From a checkpoint of a small autoregressive pixel model.
Model: layers 6, norm layernorm_no_bias, activation gelu_tanh.
Training: 17100 steps, batches of 128.
Data: 203450 training examples, 10.8 epochs.
Rows from block 2, named by matrix and row number. Rows with one number belong to one attention dimension. Each number is 128 + 32 x the weight over its row's rms, rounded and kept within 0 to 255. All counts start at 0. Numbers have three digits each. After the name is the row's rms in percent of the matrix's.
# q: attention query, key and value (stacked) (model.blocks.2.attn.qkv.weight, 960x320, the q third), inputs 240-279
# k: attention query, key and value (stacked) (model.blocks.2.attn.qkv.weight, 960x320, the k third), inputs 240-279
q.5 102:155164124122111112088127133116126142072125115158155096122157151078138140098087121088143182073105158100207182102139128157
q.150 108:091059122185198135139097153136167133116156106174111129092142054123067151156138191021079109095105087089118112168128101119
q.151 098:125084117139153150143116120053065176138117134123081132079148128176130169152052105164160105157177129111129063105121104154
q.152 102:086152133088117114087125223106120124121140145141088072145158111116100111066095093091205128108169167085127074101122084160
q.153 101:098118154074112146141135119100080189199148145149122128109100115153145106073132157106132119080145177094124129074128173102
q.154 093:126150154080135120129167148106171140112128134069122101115111121098084060119191109112151078155153182162215078079159114135
q.155 106:124105207152176109092140144075153083140095126073123106091129140127100157087184181097142141139116124145139150139153080134
q.156 096:131119129134114125099109120134128121168165091141083126146132123050118103194118167135089134137093086186127074075101113124
q.157 102:089155144099145147158129134111091132098091171161116087114099138144085108114098133138039111095120183128135114159104143163
q.158 104:145128079115166091094128170118145114174103123094146184131120105146122109155088087118134112084078089142144093104151080129
q.159 104:191124157126134103099092094163195115152148143110109164093122122172094089080177112128130080159073120159084088081166151160
q.160 086:187083196136180102118186124167177156110085177225088113162108141094159132095155178132158137157120151125116095135146173142
q.161 103:109165120148112083184140185072097147149093119073197156143128149161124087112091155150078081127141126128145146178116195103
q.162 100:123128059135155172057058118115084175206135160124161155148183186225052087142127162126223063159087087150152057135101155161
q.163 103:129102125131127147146114161153087096122136138109125125107092130141125094101160118051092117112130135127086088101076087111
q.164 096:201158058120142183110124118183109125100154108195121127047087175045134202111155119088147092155104137152124163169115134127
q.165 102:060154123125160116095083146126102177160158106096139099179111179094138130104115201145087190104073143113078139195126170091
q.166 097:143163139079155126123086123095126133067100122129107163174142132163091101113127139137156064106089141050138176216154091070
q.167 095:161121153174163089148118131109081186126124175117101109075156172141152117182057124157117151087067124143196169148130128209
q.168 097:131147127141115107101103107157132063110144095173098158105095143119139168157178119111110144093117164172130102084097140102
q.169 099:099153150118123188173134150126092130147153174163123136132132094150094075159186110161143115137111128134145133113134138165
q.170 088:106122093153105116097170086126139140156081161167177087115146188108079116141126143136072132179146215131118158113167114134
q.171 097:149117148146165142087114138183152130143189114144184110090113139064229117132061137121101137095143108111141066146142129141
q.172 097:196101141166147086138114161097126137188118154161117119126109136114121153137131121112168131125118177110164096134116128166
q.173 096:146143109118123085126152093100157142144174148076155252062084116137087141134170150120171170149103144093110141161125135127
q.174 096:144142065165140173097137172145139151136174104092101131149159102198170131015116139137155134115162118108116144181114180110
q.175 104:092124121124162091123096121145134116170174122135133145154107091082120113147100100172138035163139083160059150125143101139
q.176 094:159129140092162023112166168095125148167138137096077139118158110114173154115154193112149172169135117140133089098087085081
q.177 099:134089146080211136095137193136123143153168114116139174154111112148149148159108181135083105100188118153142075143073138112
q.178 096:146122120165149144115127051137186117105126203140085122133141104166147153194162100161144143167105122096166095127121162126
q.179 109:134126105142103077188093196177190134105106112137100130123086094078150095119105109104168107153067122159139120154107182120
q.180 092:136135138142074111134143072133160105105121161147101093196193102131128079099161091135170125164139118131109087131116173107
q.181 091:164104084113089140105156138142171156100122100159178073196119198184123100079134148166115082100119174125127169109170149099
q.182 098:126127122085181050086112129146115106123116155151100106134172169093164110137117146147154153145116109090113078151151122168
q.183 098:125127109133169133132124140077094043107093234179156132154108081111134122132114120095182148158144126144116148112128104095
q.184 103:082156105127053134133111100155191094109138087099138173110111110176145110135121102153146176112185183054131168124102142097
q.185 102:113135105190108137165152128120177115098093066082110187070141139174161160125171133094067122160139104115093133114104119108
q.186 101:130160151121164133145159136159145159099053166103133119145104110149120179170132146128073120110091203088133150078165126217
q.187 107:081148129129186171120128114126132108134107132097110090156186164097130171140164149089113070153127111152135169174163087124
q.188 096:142114113176120075113162106150141111089090088088122116123145123105130159117131141138208129202062131146116130121112109079
q.189 103:102149090154218127140136175160085196133119100078167166158100125126139085137165108132096109155193203101158078081198106097
q.190 109:067130134163074178137098079160095139151122129104113147149125147118119176165148137149111122158101103167094171143153081140
q.191 095:082125167124076190131138125142161152073155180203121126060167140163095121187130131108100132177127098156153134127081122148
q.192 091:112131163116093158159129145147094097113111162186116142120144129121179121033125137061137159107098157138149138151101072087
q.193 098:157137154113097096124128097125147096125156198129104129113127203132157048104079118156104095117119134118109126054151122168
q.194 101:063150171138165095115085105095102074096084129095137126161091114113106149122123139113078119133116129104112156147094114132
q.195 095:113166136152106134148184121158147115097092238161158115111109109133134129136192127175110147184117168140140097114160110183
q.196 096:095137119098108157139188162087096164110138171150194174124089122105155084117127147130115221158119077071140084158105189124
q.197 094:092152123131139100110147096124186148095116122130153117152134119110094145133144130127153098111163186142161161127148069108
q.198 095:146128127085161069104140108157121174154086102150097159100113126151133140123146153143154188108125151134105111150146115086
q.199 098:181159129127118073097199162124144143178069102124112124084135190160095099101163175112123139117187177128195112157134053156
q.200 095:098110111122207106077115159079159108052097114110142188141105140087143150122107136130069107124127076142142168085119135118
q.201 086:151128148178120181152144092107149142064138088125151162051058128118133157135109136113164144151144186127082094150118106171
q.202 093:148205141126135137159173087121094100149083225162119137131123108101174069092125116127119132074158129093171139111117154112
q.203 088:165093127111102172101150102128078139201091167110179128176156117131092118128120123157111154104143121136093123172165131143
q.204 095:157159134132136202126110105065100138156138094075141139131116162123125107130113129139159132126113139172088065117199112101
q.205 087:109118115158149095141133113100174120132106096125062112110187114142115094168139110159148155115121112179162126107072130123
q.206 099:102088084105152149151179162123098134174137155089117121105111138146047127111102093197143132225107098103149151165128131106
q.207 099:105113112087144166101180143140169152184109110117109122184084141138109139100109181175056086096133165178109145129143185156
q.208 103:111102110199133102127187104080133121058091140150144116137097117074144073116127150083118108156123178087147164135172157120
q.209 103:114123124102173213110112087129194093159127122091155137180154159116145184181149096143164106072128145103081053109129116107
q.210 106:129130122126145116128126093052161126148104158146151093092155086131068153139134145137145110125097181122090121106197120175
q.211 092:109153139131113154151151129130126115150102133129157197128136116138103075115157148117134156162092102141092111187114110127
q.212 101:144135205138134150122132110091118094096107157142179155131087162156131086098100160149112118105085197074141122107126107124
q.213 107:162155094136126054125106169079148096111154164154076126092169102057159169153105137152126110122157135125176120096085146083
q.214 101:155155111122126081129162188079156107146122114104091168170127074080118167038134119130175142197133102170153159095157147047
q.215 091:103111127127090164061091129129137128134132104121178121159151120107151155120120112137173162114139079163128122131152085148
q.216 113:173182097115101130162058179124142140102126151168173088166084170163112073098073142102184134140139119168121087146106166113
q.217 106:137152050163127141154105104150143162131148115138163125119143153161123135135130116157108100108118107077121091147134129152
q.218 102:100104154117124144124122167096139189113126096071132118104097138086135133143157139088159156162205119140109094093157118134
q.219 098:144108120095184101052147130171161184096191137138139131082139114120109151085123140102132113124126127159143196124113147123
q.220 104:129100133141147141146089129106113155128157082111163096088094116165161140051121073122145166095226110176150141143128153120
q.221 097:151186142149055099115128139074119182171135174116171131137108145137127150097078064119120017139145134142137064097097109149
q.222 104:078080149099131198093165172097154116148127163171178121144122112140101138120113125205131170116140159113144112169151190145
q.223 106:105078121104135125145189126082105127135161093133160141075115164086159159135094172152094085173141132124112072137119188160
q.224 096:150111149105147120158150138143170124129151093073123139106147131090107123124118152097130108121136140163166122150144086137
q.225 096:148170115145117087119148148168159150097106150057095117170102120096113102189114176126128125181104106150116132180147137132
q.226 100:119137132130151108112132142118111130064092109109144075152091139188114103130132111107134115151172130108139167122096085106
q.227 094:161134136138092121112149133141159123139160128096173097152101102147153117148113147098159142111141132112149124101149134109
q.228 102:107097191117172118126132159134143132121159076097119126121191150134143141111115147114130147121158168115143191121080119175
q.229 095:101076149131122143121113112109114126099117156137145156178092125130129138126071119125170091137071099085099121108114132118
q.230 101:119147163104102127128100135121152094140138122163161148073103111099109137154083060103107160127171174100148101134176146122
q.231 095:086157167165101152089055156134179106124118130135144109114118091134133117143121123109124118143148155114119161115146136111
q.232 097:132128101154109112106148087123127135155158121105176099174126093113045130163095152118101140154082168091098141143099107118
q.233 109:152164137179142107119158154118127124131161091097120100128092148130146085119119128119096146096130128106161129135107154123
q.234 102:100149077123118115093186103097127132063107132101148083137170126138145097096112157109108151169119124112118091149137143136
q.235 101:127155178078100124139083122127149175112122079134105124111168122144172096120144116106103132171134141162136125133118105103
q.236 107:151148173127125118096128088142138110066118131107159137145141132154094116092061179152142143195085140141161148146128129115
q.237 096:154105126117156107102113125123138136107133134140138098121139147079169124086113084120140099134139090136162152122130129149
q.238 099:134073102133164175159136101101127136136072142110134081146143111109137100120100103136151088181132119076126158137119137115
q.239 093:108182121134113113075133157135129183150068106145111160152071122084129089141114162141202090114121175143120174119113063147
q.240 099:123178126148171173160150097142183191130144132112125138128116090166116138135106090165136076182144122121132123049141151124
q.241 103:130137118128126118125113124025168154130147175188088124130133159096148143121137113080179080137089079087119189077142117135
q.242 100:137170139127126139084056082133168177105127108102171119188117093069109139139124144183142122132145141140102130094125113074
q.243 100:163059088095140101128138151180110136143141127141147097139169135167144152138135106123124126131170137160123150145095105091
q.244 094:131159170102136167072196133141133124167107122108121139125168102114097134144131074131154130107079098152105104148119188156
q.245 104:113099131144106154125164113098116089145162125090144099094181114165123143121175088172129149114124141114084122078083154144
q.246 105:173110048200195164110105070135096044103187163118123117137117169176212133106136116134090185127131079083157116109113161171
q.247 096:100160146112160122149194114139114158165138145106119162155116115148129100132108099152126175114113118138078102131158123112
q.248 105:145078137120095128123109189117189084101133144163140132095119150155141110125112139105171173168158129146123088150069151080
q.249 107:124084090100055140170152101144085126123125114171184115154072107128165130109115139106111132127195154083136139142139087114
q.250 106:145105079110116120079122101125113144122115135178149195123107132139157118093160130125149107100168101086142117156080128116
q.251 110:101120126154111098081110079140129101121148126133133152148117148089065144132165094110145125168120196094073146060132076119
q.252 100:078168154150134103105115127094122124126126176092108119094158140148132086167214158145093119151109149149152148113104115113
q.253 097:147121172126123160068113118169108141163143151120156201095145129182071133156201137120147110123180130150066120066166115131
q.254 097:170111058132099092121147146164157113076184149189081088124159112168143171132130099160129161116124146081159091142097113052
q.255 110:150145068118090063153169157136117078140158120121119139138120087113136121118121132153129074204120142115118132118126107136
q.256 103:117175133115098050119109136147134127089111134164220119148153198103148154133137215139098147145133111129084160126125095110
q.257 101:159159107109093112103125131165130109154126116126183109123102193174083119125075191129072156201069114100150163159157182086
q.258 101:141191136132125128151161085145168107125123168146142096136118125094122104185174128146150113132120114118115119060109134184
q.259 100:077107141112125161142180136107175137150100073238218120130148139140106092090146136128129118094116192102166157157147165137
q.260 096:062114116156138097047097121138125144117102070083109142138088137087212223091069152131145170171194156088156117123134127142
q.261 105:144130098137184094101190138126126140095141193140108135066140161102109152129161185153069114158150076121107114149101132177
q.262 098:124157122097066107047128177076119111139125081138090141105118158139150191174119162171139110127109112133098117156097097153
q.263 097:100114102071191129126127109092136077084166148079144159078166144137119172063101093115142159103199165118147111139156166150
q.264 102:143131061091138108137106177118122154084156151106137066123174227117073105183135160182100147111114079118157141141099109156
q.265 096:127189160098114131141098126170151189127149132054148144132112120185169079136079138093122132133133103156189133148109106121
q.266 105:173101141132152135200097112120164124114125144155178163101097120133147086191086148136159174118087215127151153020156100109
q.267 100:116161121106146145155092145136102153140137129088176151089142143116153107077064144058140191112142113179076120108156145144
q.268 099:101138130131090135130137102151100129097114115130090133131124194144104148100102112144108120125167182109165140126114083118
q.269 099:127112125180088081112168122135123109119124150045157143149115123133156120095192083136119135087118196111121076105146107162
q.270 098:109097150119133086124098138150173144169107072152115148090150127089120111148090114141083189148137112162137171186132191148
q.271 098:118198179138157117117116161084088142213136120115134121187222129156120061131146136106135112103119075131112135213129135071
q.272 104:101086140162094096138132108067116117121071053135115137084153122116144126109135161092169126124119130133133110096073199148
q.273 100:106139108096196163098124089152154087092058107126116133171130107182105211125146137165133179115120154084154143106178056065
q.274 099:141092127161073118114122134145098101081138148084133181123136116107116113131117106124107204134135140136142139106156153091
q.275 100:160117141217148162168082151163118162131102189098111150111146156097129096088135175142140109137121115145152104168171125175
q.276 106:132069166141100134127127090123110146124152134152093115136143147085131145100113145148053131129133140029156133102108162094
q.277 104:108151130089108110165205159169129117141153117094115133126143140102142132143141106092137108199138128129134130126119132134
q.278 107:089122143160168091161092167105106125085134159155104133172094135108175176101149113068110154192124131135131080111152109131
q.279 105:179129054122152135081111107077131196119162127165134092108195138157133129123103137136152138084105084149109116235095105153
q.280 101:137109116114095106060173121168183058106212122170080120116122161164100179089072151082075164113085155175125192159157126140
q.281 100:146120092184130155110155113136150096064135142105132090102142137165109119105096132147139138149096115137104171150112127109
q.282 104:141106135061175118167136184096135155140122103145087095105193121066097121101116105155134148109131146092118161118164185147
q.283 106:098175142089097115086137139168073146124152126086157088180131123108128142150167163118086168142142092122121127141084168124
q.284 100:135119114140117140124103113146144170145209123116093135097105104172147060171056163087063096117126189164089135154106054148
q.285 099:191154122162141072052112125106149107136071204112146098095133136158161152105116098123129100126101089104098076129118092143
q.286 108:123154107135136173176150064116108123166072134097125153138113108132139144117127132129175102124154128103119139169134145109
q.287 098:076095161098109130080113170114097075128127149053132162100161088128178088111082130067065144179115092148131098072157106164
q.288 089:111118139106085105104150121170079133122098131163120051135087136144163161104108124154146093162161130103095189073144097158
q.289 099:120130127136161146118163163096151149157145159110184157152116143065110120166176116131133064092097098160125109147077127140
q.290 102:134134179172080119144176107115125118151131181114170135153107150173119083161113169109126152099120099099123107134140081112
q.291 089:179147103154131113137147144128180139120145108118113123099082171130175089111122120165156108133117101107127165139152203133
k.5 102:138120162118092128169108088138135104173175126089105049120119102159169144119115134130133106174101151089101112079131090135
k.150 098:133130087088115141148181098090144165170137149147119116100145104133162144116077092114141157138159111123083149164161114090
k.151 105:134083105152190136113159077130123150120112109108176136095143028139118127145130095102124149088140071121161067088086133152
k.152 102:158103150127124105187113095150112141119136110117053111076151140182111182150153130108202088169171141129101114175124118095
k.153 108:137094138081170164076122141118142098109108165125061115116168193106102148122100158073102076141104106113141176138104161121
k.154 095:157144142143128074125073137091081118136097145186095146099133139091117169131154177116169104150056164158176128108096173101
k.155 100:132160147140088121158109137101086109143073122086117073146194140157157161173112152122176150207156175118155093126131136130
k.156 094:159138094114171093126146166086161163158176107131139135181060148096153101094047058155167114139165211148123124128169118095
k.157 107:135151158090131095145172158115154123150202099194119108102099118087159108137096139166137085051134145122154107083077127125
k.158 097:106102123168183066099148167164125123144117120110092131119100137169095127102140082078055140144101149067119134170141061096
k.159 102:145124088094119120155116149125157137163150116106163095083138129140144139131219118128140113178119141085092112139126135121
k.160 085:126145162128112110102120117138056142093102114166089116177121088140140136084160167118198150127146169141083132155158100091
k.161 093:165130139145128154057168133165111157090068163080067108137127148104138117176116112083175164071163133174153128112095133124
k.162 100:084150073144131128163138097157131111122125151134089149117162124151150129065077139096063103106155124115130148135093129095
k.163 105:162135180206135142104155084128149157141112183149183108105093082102101107116206150105092120098160158130091080087168114104
k.164 092:130179147174134181087150187149160121148088120080103125175122106148099144100165113103149100131162113151187106178109085118
k.165 100:090124138090115125139115111135123150175155161177185128117110116135180139147093128127058127127035094097140032082147113080
k.166 102:123119170091150118144129180130145129149093137093157139172100144161070173141107148142117150178147128140161091162176107159
k.167 104:171145145162103166101158181093097162139126111090146100153134130122121079169120102098150132118092114095157134090114139162
k.168 103:188141137135102162099123187121140121146087136133187074133125205104158096088123130155093097082134115089165132091115098112
k.169 100:103121158144130100091135154173169076124053124126154143125132096142111150124116176121119121146089086250150091128099141133
k.170 100:094107102149071125147122076149085078081128140169114143154178178118110079148171125104145170134128126131109109176107177134
k.171 102:159116099115111158165152146153165185121110140101091104142136098126167189159140091134090076124110125116121135090094110139
k.172 102:103133076155036108113137151170142150088104162138168096142107008200145097152056112150164203186171132119096106070121168141
k.173 091:135165088162165122122145073170133154090130110136133178153135101109214186126138112132159111145178154086162129077118138143
k.174 094:184104124138149160089182082143103147141137162143154100059103018108121136151138120116156078110132138207134212117101124117
k.175 106:200131067161138112099101094082158106118108114095189116182143188157120116097124138148161086118167165180219152122161152144
k.176 098:122105113094147086096130176129120104089119151153069104097095126150039136115091105137146148191161148171127080096078133128
k.177 100:130113121060100103109082094190095180087135067158129127122152161038157175155087150093134152122130150126157124164140149097
k.178 096:202076075095126134145148113060103202156127107076077141113140091144153121060112156147135172121118126088134071120114123180
k.179 103:083154188079108068156108085137078082103093121178175115154130085107090089113167138087098147135152149112128132165137166128
k.180 093:113132101141078139097113135143102144135073110136115130150132096185119114108108070192121152113102183095056167102130122095
k.181 098:079134101165140106177180106165090155095100097095141181153135142148147130146132101094155103154176150153096150149106095134
k.182 097:158141063099099092147200181127137156033063107103113101133133101135130146159108132114081100110097129134104150137131115133
k.183 097:116109157128183112168104110108125179127099098087129128147169128135134148156101094094101152255095117114111144156113126146
k.184 100:093082100121177104056120122152122207073099109214092203085123140123145157139096124119087113128155143126156129157106116153
k.185 104:112172083092150163153095117176149172149178146064211142165133135123098120137170130111143135130187163150145133113170144089
k.186 106:173108132136128172068094110161122083152066129120186078145087166102087138093122066106108139119131096111103128120124103141
k.187 109:113182074150117153108133184154144146145118139146129112156087120113114133164159166170135125181102197165150141133092128104
k.188 106:171106113154162134156189171151139105130144113157064105112100103093123148120146113125158192220117150121177108181155178111
k.189 099:126109095076132132116087164095139119153093124146099123143082174124157096109147152176127116217108113132128130084109123116
k.190 107:138131084142140147121108142113170147157156194134052146110095093134125171129124145158150141121166106155145151121141136125
k.191 095:114137126129126141117130134159119124128140124156204124097156135136102110112142107133055106236105142140095149085130104087
k.192 097:108076164089162118111110173158134098133130149144110165107181179113101140078119112130130088106151129075122081105149100114
k.193 088:162094115144162159115087155121136110101121149129126118139152113118129132116172116139151139103092110142122188138126170132
k.194 096:172125118148105142170133116133157110090102153116137085066142144089114143095177144133103110146129118119155096116105108142
k.195 092:103105140156121136052099143157118095056182126070139150147168137138147083146137073143130098171167191147106119122116123067
k.196 094:100151157172166083128132139170160164080141094132099118137145106116106115163103177111150133085142128167151065124115040147
k.197 091:148143105122106113145041170123141164107140139140123104120127082154100135151124104113149155190162125157148100131106145149
k.198 098:105122149151109132118095134077127132129124173137081123130188134113088104151156141122093126167181104134098143108154135106
k.199 094:154110171134093097093016117195151130148114108143099134060147124141131132185124129118114159159137127162145090135129155095
k.200 101:143074115164164078162185184100175193098120158138131159168104128097111142114157115140108154131113133121080060115080122116
k.201 088:127119128090100177094113099093137161167131150122121183141143130114094154163178118132105121164116098122166073102154113118
k.202 094:183082096191087165154099151142076111139122098059111131130131093111125122102115119125117102139169137129173099100193136144
k.203 091:113198186201161110122154090140141093098102112135167124170123090106134128126140126101186169129151083135134131135117138087
k.204 098:102136081085169145153126103131135132122130109150121070113070105069158173084126091122085131053147127156170096125127138140
k.205 086:126145129146083132173077105108150184064129088163076148182123138146133108154143158170115090135105145097082066095095167177
k.206 093:103121097162136138120108089154143113111130129125151093096106155109156141168146114158127102176107122204099048142122154153
k.207 093:109104218178108229146094123125138094091159164090124191131088110152115167144073121181140096086115156111074131138134131122
k.208 101:099075120084094087146121116062095152144108096160168133149101141144159109112084172136134067163108090129111127122114176122
k.209 104:129111129116128166117118132108134136123134124105144161130100143128155132132125171080100131115110106159164052072136111113
k.210 104:125075082084085107097168063145090137122121144123190152108129087098210135132107156159111107191148091159125105114135109165
k.211 090:139107105091113166116178131136094098148134093094102108119121064127133170169156162112123098158096137120158152131110161126
k.212 095:167128164140145134179180117146118171152180128074129118177103150088151174140122121154122088115168109132096091126087087115
k.213 097:220133085157118124162069138095151185183116124159145170098110137102163164090090133188130087084142136095175131155182135160
k.214 108:057089132074084031119084070062157112108108135153099151169137151152103125161092144121127149068134127133139097130158094193
k.215 089:120127119155103112168112104122118128133121102117135086156075212108105074072122119145105114123096110137069164131151118123
k.216 096:153100116124089127127117121132132074115111123114156111173124102089120180106128119205090108115109115118126156147184149128
k.217 103:137096122108133117112092135123135143160131127098092143109167142160092082128090159133184089136110080092166077135150116146
k.218 106:115127060119120106105098150089117131084123114124158108092126147090128148145135126154115149127109098076109134114154160111
k.219 101:125142079119131126130060141148090101165099073145101146139123111081077133109087136109101158174144114100157139105149185176
k.220 108:144160175180137146116123129130132120088129095164135137139122137136089115095116089130137094084111159163088147135175058139
k.221 095:164106161099087127134116121137142159136136123137131115112120168103139121098112128149158097044128181061105137176114107153
k.222 102:099107157092120146148126111135108068122150127153122087145123166133116090112111065089132102125141144108121101129131116095
k.223 104:084091080030137118115086096089116136154133093188199059150137127146162152104147149106126188146096169172133123101102112133
k.224 095:159187140159082133140144122125120149115139112156145146133121106156128148124140095136137173069106123152114126087164135096
k.225 098:092060076090089117111129114117102152143136159110099078129155105124152092119144081138140053145119139119143143120096140141
k.226 099:130106119091135084134135132094152085105096110134155150152147146115149134154119129147168119191109115164090152126157092106
k.227 102:159179140132168153211167141177121195153120118105118170088130152110124160174140173128137119085130156091148111124085139127
k.228 100:133094128154123152090128129115144130102123188124136124159122117147120116144081112158129191229139115109122149126153141119
k.229 102:094159165159135178079158093130108033093136150086101162164113145128125133148135135124131108129165174141114127122186167112
k.230 098:139146147094119132146148096137131113165135140180137132128149154175083088085181125115139162125117129158130175193096117129
k.231 091:142062081137106109144148136106108138139126131173109139150082178124163080127153138137125150116125162131127138168142161163
k.232 098:115152144131127074125143139162133186173115152126122130105197075136126131188147108135125106038105093156155119139099133152
k.233 102:123120125142128092115131130113145157062154162172129147179128151142148146127134122106133134145092088153099140172143122117
k.234 106:115080112092120091094132089087154124090116101170165095131144095145135113116145137102143152199134113101101129103111076111
k.235 104:091126097119101134127109103166086140138152121086114085158179095152134147135132088108145171134146168126080110205116175138
k.236 105:105166103128117083076091115181110109118109100079122141104144094108109170173146120134139135208106134184125130112165128140
k.237 095:167122113125114105122102180148137103178108099108145174111099124124167117136094172141114114088119148113100112086086088133
k.238 110:116100095103100148099079093067103111142109097158145131077146082140153134150140142148136103196112109142152144082146091128
k.239 099:069045064080132093072099084087137098101177159104096158173092111100097087155119121172120070145158082083110134120159110092
k.240 101:131138122147092143072121160129084093157120154140160158128144109185195136182112141094096132126081078154097117168144109157
k.241 097:132162164107104171133088159157062157082113077140132136183108157155163140155180101137115131183083161096135143129150111112
k.242 104:128122145116157149174126148137119111131120089167163105146214137149110154051113118151141092105114073094123173122172177115
k.243 101:148183169141133128094170108108079177118142079104089163075108147123140151113099151108033124124118177017147125098180101108
k.244 104:161128095119139146132218136096132164100109168066107131197156081097174141137128141122120124166129137149075129149125095098
k.245 100:183147100110112149176086122083081218120081108114097086197172105142179151168118139120118136120164152121086120141181185165
k.246 097:134120096127153128115091124178102133139124154135158100123098100144110142097130143109102107043134103116155117149097106112
k.247 098:111136163109145111183185088181115169094128135125176106118181058102148086108106139117089113111170118170142153115092058093
k.248 105:117180144164147108161194099084125176090113093112136136131154102047191129150124228144100159140102128185209121121096062164
k.249 106:175158149189168177131092138132108124164103111146165126160116141066164165097145123121096136178098095054106122114169111142
k.250 107:113097127129134179135120135173091119160130055047125164118124118166100152159111079185110162150160132144172149109162113133
k.251 120:120169108088143094134133087113170122097102137134156188148096145114123146164127153163116141162086085169107125146133116127
k.252 104:135128111151101103116105129172115131128151173133071177139067154058170123127136136106137099172100128185147136157117086153
k.253 098:063144114130154099100137088138108127167169102139105128101137141144167066200150187081085110200114087106170201104108038123
k.254 095:112136057153108110124076087149195109154162118165099167098108166148130127118049112132164077138132101108132181107152137159
k.255 108:155168123171145053113149139113066150121116129106181135178133095126142133096178140129132130136159098116134100140096161117
k.256 092:038163117123167187038094099072105136105138170165067124091079154101158136137155096172146206123075191070128120162132174137
k.257 099:064089142101112059097111158123100110049132107099131168147131159143126127130089087087089147125103129128095129120103155105
k.258 104:106157177130127177169113173074142136069138110112113132107129092114115164150027162097107131130133171126063137180046160142
k.259 101:131130105107075077096112145141118141081080154131095112090122106163154085124137101163147147157147156093126073131156104120
k.260 095:131061118102120069118094166116159083074128111166137146032107108116109108142116117160113118129097145148147148154096150143
k.261 108:104112130035077157124082139092113110143130112115110164099124077176109135111129129132132120188178148151114110116167119126
k.262 096:135126141093151069100137102096097120119118144106117118089189175184131122096164050134118143136108126133128101141106138148
k.263 098:111097081103135156088104047167142129125122189134108136095096069164100100147128157146155199076164135154157151103124157158
k.264 103:107209122126169100191157148109085154091128149120042113106101141152096140109170122097139107124137147137140150154159067131
k.265 105:108176144176142147070113100102189150149162088123182168136100118088120125173094133115153096132129119166068136134212117116
k.266 098:113118111168167143143156129115137158108079169128164151185076140095129082134124103129151141157141143108136104118174114118
k.267 094:046152095101113115106082110136092216166053149129162109152072108154124106116171123152109113128155186114126156113093114135
k.268 103:191126106163211163138176184157161153195161117110166188172140149151157107169115151090149132117129119186111153118159148109
k.269 100:137095163156165187086136096116124150102182115117116193080123140167093050156171131157141186073066124140107107119172116081
k.270 100:057117042101173107110120134134133101138170113113070146173135146143158108097129078141137083107082119147034186190166120101
k.271 097:087160063148109129158128087107093134143074140095088083108150147099109102108108126168112130166143056200138149106161154130
k.272 104:115089115110107076117102137104109092129106136143107124084128077133113137187109087126180163169135191138116140106120144078
k.273 099:139065123147133131134146184157089096135113124175090098227145102191147075194205185158088118189148108149142159123135105144
k.274 103:085128154144071103145152125173155110141099112114169144088081108071123129140150146074153138148142165119143139127129125129
k.275 097:153103115116143114163128133161174139130128108113174151139135108094144118126115131074134145156137133130142070141124097181
k.276 100:174117170121162181139152159147104135115096102163133136097144113110135096125155167146173125106165143206155094119101136090
k.277 108:113091132163135043145115134153152104147095136070144094160147118153133147151131105167117189220112149120149130122157143123
k.278 104:120090077114155123121124156165152112163081160165114125064135166159151136182185047134140146199111131102145114094149141130
k.279 096:133156123153158122137134173157128130177176171128120108096168149038099126141150119117152157128146132119139066109139115134
k.280 099:118139108105066090159114150119160209158115098173153080097171145080119175105157168169144108140090115174093113121121115116
k.281 101:123181149148149113160115228161065116047141088130152087126126113059106053128168133128070167123034152128162075105113166132
k.282 107:103151116149118112087103117155174119128171077111095130158153141126124141138152128127153090109120078151138158138174104090
k.283 105:143128079122143098127180140087107091139056092150152182145117175106113128120135172140142152105107112136127140120087197101
k.284 104:164123130168189150125128080103162134162124149131087105102134209184087122138150119131090116063136162110109110136110113113
k.285 101:089153121193166121098077157086166147108188113135148152143149148121105083083061073074079161114091150107161099177140140185
k.286 104:171107155142160156086113150188095107145142075143127125178096205154153121120164161125041159144088183142086108113087167113
k.287 107:170081153157126104155109126115133142085203146098122171110156162107149154136141112181132094105078138157141101134117129120
k.288 089:079105085120117154118051104100182140112134131102151126152154087101157183139147119121113135134180084127130119138120151161
k.289 096:181173154176189140150134138127152128138142160089154119101093110168127155128120145170088125082163115121131113099170093119
k.290 098:207165151117144154120147112169121192130099086091124119157119170093107078129178130151119117131149166175125152185081080059
k.291 090:162152170155104164139140097181107142130161119111135128132115123133099114131143138118117142118120109105123115152118169125